Rows from block 5 of a small class-conditioned image flow-matching model, named by matrix and row number. Rows with one number belong to one neuron. Each number is 128 + 32 x the weight over its row's rms, rounded and kept within 0 to 255. All counts start at 0. Numbers have three digits each.
After each neuron's rows are labels from the 100 images, of 14848 (inputs lightly noised), where the neuron reaches its highest value: "top examples" is what is common among them. Only what is clearly more common there than usual is listed. The data: Sentinel-2 satellite tiles (TerraMesh). In brackets: how many of the 100.
# fc1: MLP up (model.blocks.5.mlp.fc1.weight, 768x128), inputs 0-127
# fc2: MLP down (model.blocks.5.mlp.fc2.weight, 128x768, transposed), outputs 0-127

fc1.22:142107180150145118145147122143175138144144117245197134111168102149168144135195172145127162153127146165137114120094125085162167065149122158115174142026121128041120128191119083129167089137151148123071168138096135162120146144156082157128153132120138141148103116106178124153097150160141173144161140172167072116156107126163126162170115110135128089145147164126149095140097106081097089134139
fc2.22:116167060123136099146125107156084128125131141215058143134143099151149136148135147164125100138138134110135119153101137068175096052102143115104167143255124139023155133208140093117165095123146094145054101119115131192123138111104167107121108118113127120131130127115168154099135119152114161142088127154116169115117158126103111141178168107131127067149140112121114081120074118112110082134132
top examples: clouds (36)

fc1.764:127126202131108139102110146094100096198112074113130133115150149147194165132135165120179139113191111113177160126141188144128092135194101126166140143136117102160083187144121146164132123132098186132143142148109150207174128088108150126144159110136136060154139091118120125102112123115074115140134031150167181078172165220126116130136114160171133127122123093111134090111168161123159098129169
fc2.764:148126136152097123111115120131123123000111149182080098102153110152093098164096151102126108149133119141076156125128035123142123119148137156105140114173112145128148072125101084117126085148109098137106148120126142062141106145136116094094111136176117161125141092116142150137107085159129134117126147102146151091193120103127197129127194144058184118142079123156126097121115167157080196127098
top examples: snow or ice (53); main land cover: snow or ice (40); clouds (39)

fc1.555:123153110128099193120082154074146100151102193119151112091133144157073160120127149144092157135124081191121135096147140095114173087091148147063121085119138141159142111133151152170147128138154132189131114091112101116102123116158164088127104152108116187155163129102197095152084096063093137101076135146119165093124106100177170153156157149137158151180179186201144160150167120126149102185065
fc2.555:109081153129063188090074134075147172119064100123105116136133134139093151156118168138203077107130125092134126150183133112125095099187143124062131089125135127149101117143138099155141108164135085111119124165147087100158110144121073153159128103094150070170133124087152136093137158079147146108189132166146072130115153126124071140128098150093081145136186096075118174116162144124163102054054
top examples: main land cover: snow or ice (33)

fc1.275:102116156097088146153116173125127137087102119159136205104083137148117162154097135120179132053141087124135179135098134062150125106135163088139176185131117155164108136138067178163105121092173175182134091192109143135134127095148142095119153123164088156176197093099079071143109113130124148094092158173152127142033126164096077123152122119119133081153086120094161127145114140130133125102181
fc2.275:114159071130115143135161171173090131167104130120114168143176121122093112106157084129164096170137139135101076134140110161162164104167124142076148138171129067108141112173099092112110125147108137115157170135127160090107175094164121105064123158106126232132118116074152156159035165166154077083134110175150149138060145127169121098164073112181089130139159144103148164118140152101190124126108
top examples: main land cover: trees (40)

fc1.438:142121144143112103117084131137142115122138153175145137110126104115075132129173137132106094138136104125140104157076121131098105102077109167124130102107098160084096142107109095088137108134255120096105140083201092117101177107062068102114106164130104169073137133140114137149094166064124187098140180108139109176134126106158085162120142083047101147069128139112133154133099086170122130124134
fc2.438:103171100131078116121082123121160180117101103192091112160158120127155169167139144138128179141119133136118092094162129147105150059132154084161149131153144101085134139139145103129136123159255098172115129185102077114138166130175203191154141113156126100103152124150119123145118086121126195161113148124128150083137114139100169178117142097148143129083111112191117123115050125187123122088153
top examples: crops (74); main land cover: crops (45)

fc1.714:173107134162123110079146122146151125164144095113122115188160116113159091140175205089129117120167115171148138105119101145142141146110106133062097090168121098103147119116184142092157158153148087101102147163111110102160127101119120163126147163062234097113078163104157126144126177120202123191168110134094161147134107069123126137123148086138103105097168112091198104177156109074085109148178
fc2.714:079142103114148147083109136135067130128102138073171096113162142100096147117147154119138149086115129133155154155094125108153105188162126148065144128100125134123114117091155115110161135125113162205114089095141117187070149195148198148106181135111155198162153136169158202031144154129094211117197136137135122087105108130100135114111124087145152128107092126100150115118094131142133163169183
top examples: bare ground (49)

fc1.325:181162130178146084095079116114162147177169125148118092197124125089138137133107152144068118141176114183149086147106119182102135145120102160112106038153126131115110102113187117060115092112152107074121142112140077108097170157112061138089132104068117191114140166178140108164127187085118188155169126146122131149170121095185158123098115094125136121061121113126124150132122141159088144086105
fc2.325:132121176104143133081173113116151098102131078122082134152107110086068115144173131130100146106131160112180151161095133139131086171190108106110082115141125138136119152092106159088163106141101142133154060195148067113119159156127103150151134087118133144095013148060088093131104154081093154168147089106113102061174118106058111102111087119122171129136187161166110157125123107152135150149164
top examples: main land cover: crops (41)

fc1.340:111133127158145106149154144200182134142097154192178116066137125109146184147085104165139150221124122153156126077071128090155168159133148152114127088094165118144147146129126150124122125136151161180124197142065083131104125131170175082134136134105080106076078116142162162150103106148159134129163145159075070076125068131150122115150136159159152111129073117149163096194105102074145104126115
fc2.340:160170114122127140176144117168103125128141098188106151135181128073163130102102101156124112184104119125125130157115132084144071148150143105126088102175142176124124117138160141101138120142145124084112135059146081131184130121120068183097144106061082156074109120129128072167092141171080174105076125136133217126090151126119139105143147153096074140082015151095103101133128125119165104086127
top examples: main land cover: rangeland (41)

fc1.623:104123123131099134096134128088115037073095066079098118103125107133150132099151155104162111187094101063200122111149159121106154096155146103123150110133174115134134195130096107182148162058127135121140090140165143123138090118085161125150097080127080096144162082096139098112088120099090068097111094089153083065166109176162118157148123141190119096160079123136137081116125136185094116158107
fc2.623:154136161146115170172125106137105100142145127146136170157087124127221091105126192158095105131151068129090154148142111105184167227094121089186088109164157173117147081143110104129152102129125078147115109156145150123172127122101046122067145115118116160141194107163140106124087129163182107131113164127111131159149149120132141150138135137224136126178171135091104083107135132184170148133143
top examples: main land cover: snow or ice (33)

fc1.517:153158159187153104089123074109139140124151161109132104185126081120107104145152210159089085148167199176044152168096096141123140145100162129097118093176159156137146105134203112150131125098159083124131182141115131114102142152137094145082137176102158176107172172124130080142149137117155154192124173102125137114150113087177126154151157134069094133154171090183151143146126092100073151134094
fc2.517:144097070118179126119106141118138101145161131108110142073129139149079142159145149128126148113147175124190155134099140134147160156174092147102108144074125155095139123145134152133109162122217147125092115133134162165109146133115154071174132119178146120117100171151197201140132198170128145094139134132146075201090095150077103130129105134083129117182161098139124142224134056085062121125161
top examples: crops (64); main land cover: crops (49)

fc1.306:117086098099144167172239155116080122112142115103111112135102130150128153143171103127145120105160080090143107163105085105171163106146091111189112161119111107122163131119120193126111145126151134152161101117129179146176153144112139099184183174133151145120072121180110160146118161153185124151084115111167091121095134169189150118160205142104161078122126148095103095084095143106199072089152
fc2.306:102071099126128110126119144132109128134165116139072047128131128095142117180121176121116115187143151110120131161166129154114159151157158115060168124055121139138143101153128037127151100160110153137067132104143144128146085124123122098154151149137105142149202130118116159118110138108117128098054121151129046087094097130174114132088245126124132155104165128107118178158191138141084123068151
top examples: main land cover: snow or ice (35)

fc1.531:083213099123133153107131101153139155141147140045160111130176136138167147168177140199153161173185152138121135111127118173066097133130117186158114120089135119076129098165123127112126112136121144082074096129110159050119185123072107095148162198143122111101172129152122195173122156128119195137128138149093105205110156127176107147066131116125144174122157147103135166131127152136136156117103
fc2.531:150142146094172100139171134131107112144144140131122130134108131150189101101112083083177086099193192122165087119110165136156117122104153135091114124147112181111104103120127131145127113131255109128092114123101136185116113116092088033170110129127123106181096158112147151117080149183119088103147125152114165145092149137130117064137117098103095060110157119084158097146070086138090108132131
top examples: crops (66); built area (62)

fc1.160:113171083152148120143151117165176152127186166128083127154098103117065110135143143177074110136130133128153102179089124141094119126084100162113116096156142179094164114098124094087154095168160100085101157081114118105092186153126102162103086133142131227090153158168103155184125146122190173153148167105117105206130122089151141128083170083055122164124175135152123164148120095149098157141129
fc2.160:061163155116146131083167107111121131173141135120071107138107089134124067132098143119133119110075195116149085120113175105164134106172148121174128114157103140139118151095130130106121106121095095109160150130136127157156119108119140097129060096098113185162040151186125112158116162065166163119128061125085171064171115131105131148089080145039109102084128162111125168109123097046145100126154
top examples: crops (69); water (66); built area (65); main land cover: crops (47)

fc1.626:089094130083104172158132163136087088110107128114166169116145144147134157082113089121160157073083106060189172103143161121153083102126121089145172172135101115138112237140056149123107137111143160141157074127141170129128130073119151173161145120166101128167139098132049116134103097156104121085093122136157147131165160149097103080119102132077176105100108167093109122067140151172176101111148
fc2.626:143106122157123140186087143139170119166106155127106142121089134134106152048106077059126110108056115151070085170172122119087131109116104117100126136129112119100097014148148158118118109126127115105120117100096154152119105099098131142140116159207140131105133085123139170127122156158088126101175106157126141110200153149105131156142140136022088062148080133150140137107137217152121117146150
top examples: snow or ice (87); main land cover: snow or ice (85)

fc1.587:124114145118140131122141151106116152151170152119163196103127112138137119145105109109158198139114097074118152146134136115127140154162144182087166149077104106125137106160110138180135112156140164130213134162109098132171141115118113157105150149086068131095156120114143074182109153179079138176077149078239082141153109093147110142192122089164165114094155154187089099154196147148128103142179
fc2.587:142155116117110137184090139144169113127125141146139160101110126129155161091129102107167192108083201104145097147107148107122148089136233162123086115165141174094135068109129117108113075120139160134043159171139128100112134145088104095092165093172126153138128156132072113167107186069064100199125125154162076072074153144150089130132130115147185105091098122166158145114106109147138140122119
top examples: main land cover: crops (44)

fc1.104:114151106118120139095118147183076055109120189146104142103126111194173102133145144107119143094126153172126148090116122133155174127169162068170159067075164160169181105160110116139125117064148148178103101127125149100167132143146126098123161079157110128120195130157161129124129177147134048123143111160179140074122177085077094147144161149109069173213091100113172116121123131131124143105130
fc2.104:089142115128104118102123121132196114127145134100088107097135122182092102138115042100065121134108090133136126138078139089149082068141133136130140136157139139144087077129138044126121140144106100122093152123125113148131193103137178177091123105087120147082142140080118146138093069145159061105122139132125137136089150132172163179017087099150147213148137127145072130174134106118160139178117
top examples: main land cover: snow or ice (33)

fc1.281:136114100144157071121164122201155187154135132134055094101123146081135126127167168164133096133115156173115140143147112158103153090122124109104123141149161115131160126107184130112085137129097137180098165177119076090114160122079093048125102159090190148070120137105177086148128157112169093139124163103069086141174120068099133150172139100140084155202120134175112148160130108106116151142051
fc2.281:107131157110133098166120106200106046128137140127178142132127117052133153126142125160111157097129116132169142127090155131090138088153153203132120112147157114152127079164146147110115156140096106068079097082117082132127152141170111179091120105097149136110128157140112164084113155113111095173213144124166138102060121112209122150200145116177120159160067127100113138182146066124121130129062
top examples: main land cover: snow or ice (34)

fc1.446:147135163174163101158131172117130136122162206122112163092053157124130202155188138088176118095140105139136138089140120155054120136137152115112139166089131125129160095158104155116153111133140098166101090154126120154075140103128122122054104173168122128139134120117163173124118099117124063155172158186197093132121179183169113147091094133179143189110105080132107133145162148144114132168049
fc2.446:110146113103123107145148123172126153146164136100136125124105124092072125097136115126118147076050181128184150143150174101138180126117211074164111136133118161116114058139142146119117111143117148122128148135126108147142073139108092144131134078110142181095113163133025147118089134098099148139117124134132114001031160118150117127109151068169077130129105121122124181127095080138095135111102
top examples: crops (64)

fc1.248:126127173180134111121108163141141133103172189127109136119105151135191041136090084139115116158071152196136065159139137197162104125115152085133093104124119090141127136067117145103129151080176125135145200063081159087127134152156080143130104120101143131084166142120193169168120145083110119139120134111115159109151116095131141161156148126091132185153160125156132107186097072051125084121143
fc2.248:091128137124149121081063141113135170130172126128155121108176128118113175155107187074109154141161153135140171080095130090079144114083196112129093126112132098149097124188134121144135146115109101098138192149135097183079090117123034207124151108175112079171091131114138165166126124103168099130077124132154157091138133126169143145105159091152200171166116151177090180127109115136133190146128
top examples: crops (67)

fc1.737:117109170098125143165124143098117092109078077086166134083169180181128170116079125136210172136139150118131160095154141122155127126163166120160159203106165128208085124166132192158098135104099148148172150193142156125167087126166151155161150131172107117180134093113148098104132088141098116116120119184204174103118175148136086124179097166116178102146113140122128113118160125128161126083169
fc2.737:124100112171154108170117108149181117124161102144113089115122133124051140175092110141195112122139084132073169172128092118117112169052158120166167133080143127112099108155162100184101109107134188090120138153095137088026185089088125143141127113118133150136159111103125180095091079135097165135106135108143120135081153147134125168114096108077118061153153097100106209137160155137174086119115
top examples: snow or ice (82); main land cover: snow or ice (75)

fc1.592:044079181110106147174121150097143117124109106135121176135229181133167124112101072083126144122075120118129162116117150109089114187157136115173168169118169110130129120146147091185143154180117192135192122103126131158159140109120138139109135157184108101196124121117126122156124152160114080156088114195154210136071145128151077070158144134111115144172098133121130119134147162111152083115150
fc2.592:058106136120161140076121117125166146128122115127092171142056109204096182136099163145061125112060154135109134116161114125201122060105149108129103109140121141145124112121144202099104123093130184102074117112137176104152080099103075102080097137073099117085144116118119142157103145119125171146113134123133202052089113163138112163135150117060073101114181126141139131097142126140136141103079
top examples: main land cover: snow or ice (36)

fc1.47:098102178100086173151114159078103098126099111128166157070150161165147165131123104081177175117135127101102160110151131103155100118184146112173164165126134098176092136165145163182105149116092174155166119176129159199179098108173168153163157132156119094170163092103101110109117092151091119109101084182140178108096167168104108097158089180156154107147109163109104094095164151113190112114181
fc2.47:091175132164132139122102147120187183070106151101119117038145164154136118146123200100136154140125136170078132108165069166134113133162120159140153153160150156116116130102190126135081108137090121082128153127121165114110137109131096105136083127129159150153130114211138124150147117170095059075124214124139156131074102133095080150141129081078140157150121115152131071096158179181070085155109
top examples: snow or ice (62); main land cover: snow or ice (49)

fc1.186:133146137138094117088155104157144146139108141101086139165211108127119151138120106093072140171092119107151103175086086141129161094185153126095159079117151117159100084119112119148096160114161062139087057116167092101078214132130079158092101126143148092119148150103117120165127127129195142145165174133092123152064085136107205125101149106092121170148159085087134084181123124125148160157076
fc2.186:132150095133162135107111120160136110132105149174136100170105113177143163112152129125050159058085155098122176152140126144079164164198177123107097114090112124104085126133125157106141158087124072148219072147171145165128080107162109169109059138089128120155155127143125102176108105147131140093172129142125150065083130134133165131096106133147174074135085123058135210117125112128083150103160
top examples: main land cover: crops (47)

fc1.359:090107128075128166148149166127115117199112145141158158131145157152120147143090089123142151126127103094186180127133109124148108118161121117162157185124074187151090154155076158164117144109180190163167142158192169176136120106111150152144133123197109087138199072134092121099117108141076107071121109177131157111045148204119115110169112158106146119140136168132134112110149168180172127107169
fc2.359:150089131171130133148168156121151088061126131150123131142125114166108102055147174126062129129150135181070138108148139163142125119106130129080145165132071088128106100088159120150132166118117140086134192128162115127169144123121144147144185193122152149141110079108172085134032091136117184082134131167121167203109141196152114184122102126133114100140140130120110123088143185062184124176111
top examples: snow or ice (63); main land cover: snow or ice (49)

fc1.703:117123131148152155121077161107175110128150168119165105062130150190194138141093109116169090142100092169125151158127103124103119099166202101078135082063159178159117123134199163109045099088185169168142129124135092132124116143167126111147097166142079117149163113095177096138103110082095137061111157120115145108123116058168149103161148125064108139155112115134130139148126082144080174114128
fc2.703:122128159115117118012104116138180094119141140128147182097158105117165138168096174140077110142131134124133118122156129120117113124121088111130119118102130134129153122126110137114135093140143083095214140146138112148041240152125152103134104115162113140130166126166140149093093148134131140158138114134125203122136122110188149074156198077095040125113128123041157153162159116134139096089148
top examples: snow or ice (81); main land cover: snow or ice (76)

fc1.704:104108191081137132143037137074098105106099067111134131107199148133170140132128146071105142127151097159141137152135121128191084129122157110110108097086164158129069132140075124127107105117159118058140163126186131114143126126185111140149195182094119132178114114151128113118129099120159144174084133130136129149163130119096129098109072137190145157063083137043078132155125125184089093104134
fc2.704:135137120113069139107161124154126109162158101131100118123176108096066151136133064147128091053127185160097096092143087128123199153167178115128180110066122131078137133106103106114111085145118093059168123117158181191118112087177103095107181135153147095122133113176095104145144157136134173126065127099122139114109092114156130120142104117222122096125112158076127179077174141171124121096142
top examples: main land cover: rangeland (43)

fc1.324:089102198113138161172104160091134151165103103107175157087146137163158159160166150095150180104103124115131172122130146114159091153156199103143177187109072130152062170152105146165073162096132173160143132156116175164150139042132165136186157125134117100140129099142136123102130139137060132126120163163163170036126162187098128111152134149138164120147125132123116130107184164130172124084145
fc2.324:208097169141144157188113132147075107116160164116176154109092131112182161200157089087117106128167122156063111181095076116112120066120121129117130138089074145112127095129123104139124100118200171132076166120028117130080134123150109096101114170159107142147138096119129127108191099163153095116127160146127082180090149150097173118117175142133171113087178130132142112145140135126136112192102
top examples: snow or ice (66); main land cover: snow or ice (61)

fc1.349:073106158109154157204122156099119139077118134108137166113138138166122159123124130137110164085119129087172149099109152091173100081101178121161164124115081169169091222159088162104093176129106147116142100155076184172145127073172128158171123157147107123127127112123096100107081140148124153123092170103179151115218168165101100081138111097112201138117124127085101139105161162149149113093163
fc2.349:130102142179101130147146121133162121150122124148056120140126174135155115109129118104118095131134134126087123180126085121131133072190130144057148144115127130101148064115174145140144096146114162087036183110035155111112142116200134124151066149179144154177140107113116119120112116181066171125144116148135123117182093151069124148079128139161115124090104145081129154117093148083186195158171
top examples: main land cover: snow or ice (35)

fc1.322:170135081164147105102140098142128135114116133108108100087130131114143079125160159126113097162081112178128103118134103097098184144090139129099091074145125100125154000097187112136163134156099090145132110142140105108130098177182131085118100145104174111098133116125232140146145155140174078127136136139075084122070122102176129142120162126116117132140148118146176101178110113112074115205085
fc2.322:119091117114154127145101111114146144132122171085125158149064140147058179082138112118128085105064120127124181165123147149036146088136079163105169123062147127146157186137127130127116145133144137092143243139118173139117096147139159139123102123174122162140180140151148156093090069131111106060173150128127135146085123101119123180159148168120116070143077121106135085147139088166130104150067
top examples: clouds (38)

fc1.190:126101171121071176169127158109096108133105125125150152086166178172151173130095093097186175124127123114118162102156143098164124109180139098188172162130114116155100117178131180164110134138112178180161107178136173175170089136158177178162151141168105084159144090109140096084128082168092108094091107151161172130121163157090094100155112177182172093157101161117127090100174130150172121117162
fc2.190:140144126204154113149136178138108127109075146150137064121117173134141145153163196150152183122147099154093112109153096158144173152124117073115105173157118158167134120192157135167150121114129142114156094144117090167154162141140129162152128133162141150133134104069086089188040095110129097128134188176125122087061097136104096143133172116180113167157104094096186158136075194160098116096165
top examples: snow or ice (62); main land cover: snow or ice (59)

fc1.242:173170111155158094091145101137161128124153132137093093182106109072097103120155175147092092168096154137184085144100127155095159179097104161091108099167121143091172060104149096119167109156148090071079188107131079099098144172121082109093144120104183148109092158142135158153131159129181156170181127115088086139081081111182139153094155092118090163104144106132139153175095136114078153175111
fc2.242:137118153103108160164104087157164096162161146157135100163100095122125164127109110100126095085062127066142158180114169097149168112157173129154145040152132087130118232127087087093156105143093110135169194142161177129166155142106127105163162091092114187123100149118099136129131129106151122137133114101096131108106124137170141114138151082147062052112122168140122146090173088112194150182144
top examples: built area (67)

fc1.133:124097156101100166160110135144114104177124126127101146107134197144215133140124134164145184118082103126189156089150122107167113107171188077141138137160146139176095068134118152186120114130126142164171098168110135126155103131202169166137138134157131087158172109110141099139123108188104131165074097176132158091101183189122124109128135176169138079124131103108139086100196207133167104137130
fc2.133:100136141129180118129093122119126155100124122139116133130173125144015133132124111058068160114088122111107103131175127147118154135130188117114138131075130088143133189186131138123163108131110151163056053144123113191084138130180178176147111108075123138080137107114099087187130108088124126168056148143155102061120138140153150148138194110113105151167154116133120173116088141151140149061127
top examples: main land cover: crops (45)

fc1.505:072114105103116150111137144108115094113123130081108163111172134172175129123070132070157162124135101084125114093136150155089180129165159122116119105105104145108126131099121092124127155063147179165112139135151180112146097121172157193143151094141131090152148122090133050157130080188085093093093107131122113102117122134136132090170089175172162045180108140073098132103171173205155086143077
fc2.505:092113104123101138211074135107129112137106122135072182091104124058082148161118097183155137161167141104115151146118122096162217112162158180124106124150117175159150139208107170151126101145124195158184179125131085187178146123106123120128153119125119060131154114137126117185131150100135132101094136133130129105143095141111128158130119112160177161103104146109119047124086158172078172127171
top examples: main land cover: rangeland (42)

fc1.417:172182092145185101121126110164148163161166189134090107108087091099101099133142142173083112150131176171130083145089116124107160162106114178106094080158124134119161081096139137092192106146098112115115115118092110106073159141091097115090075145095142121067100134131170135150137169115135155118159158103121104152076095132116107157098192079049114145079144112179155180174102101144073182144109
fc2.417:203130176094102090108157107137145121070169125123134143130083166162124102137162104143126167155177087135144123155160176103119133154123101176145135182123129105136149141110129101106101140130129140107117174163036135146112181150111116150111085099129124140123120158160083144138089113040131135133090082118112144098078136072116130134095103155043123103144164140192101136110126076088245095134096
top examples: water (65); clouds (35); main land cover: water (28)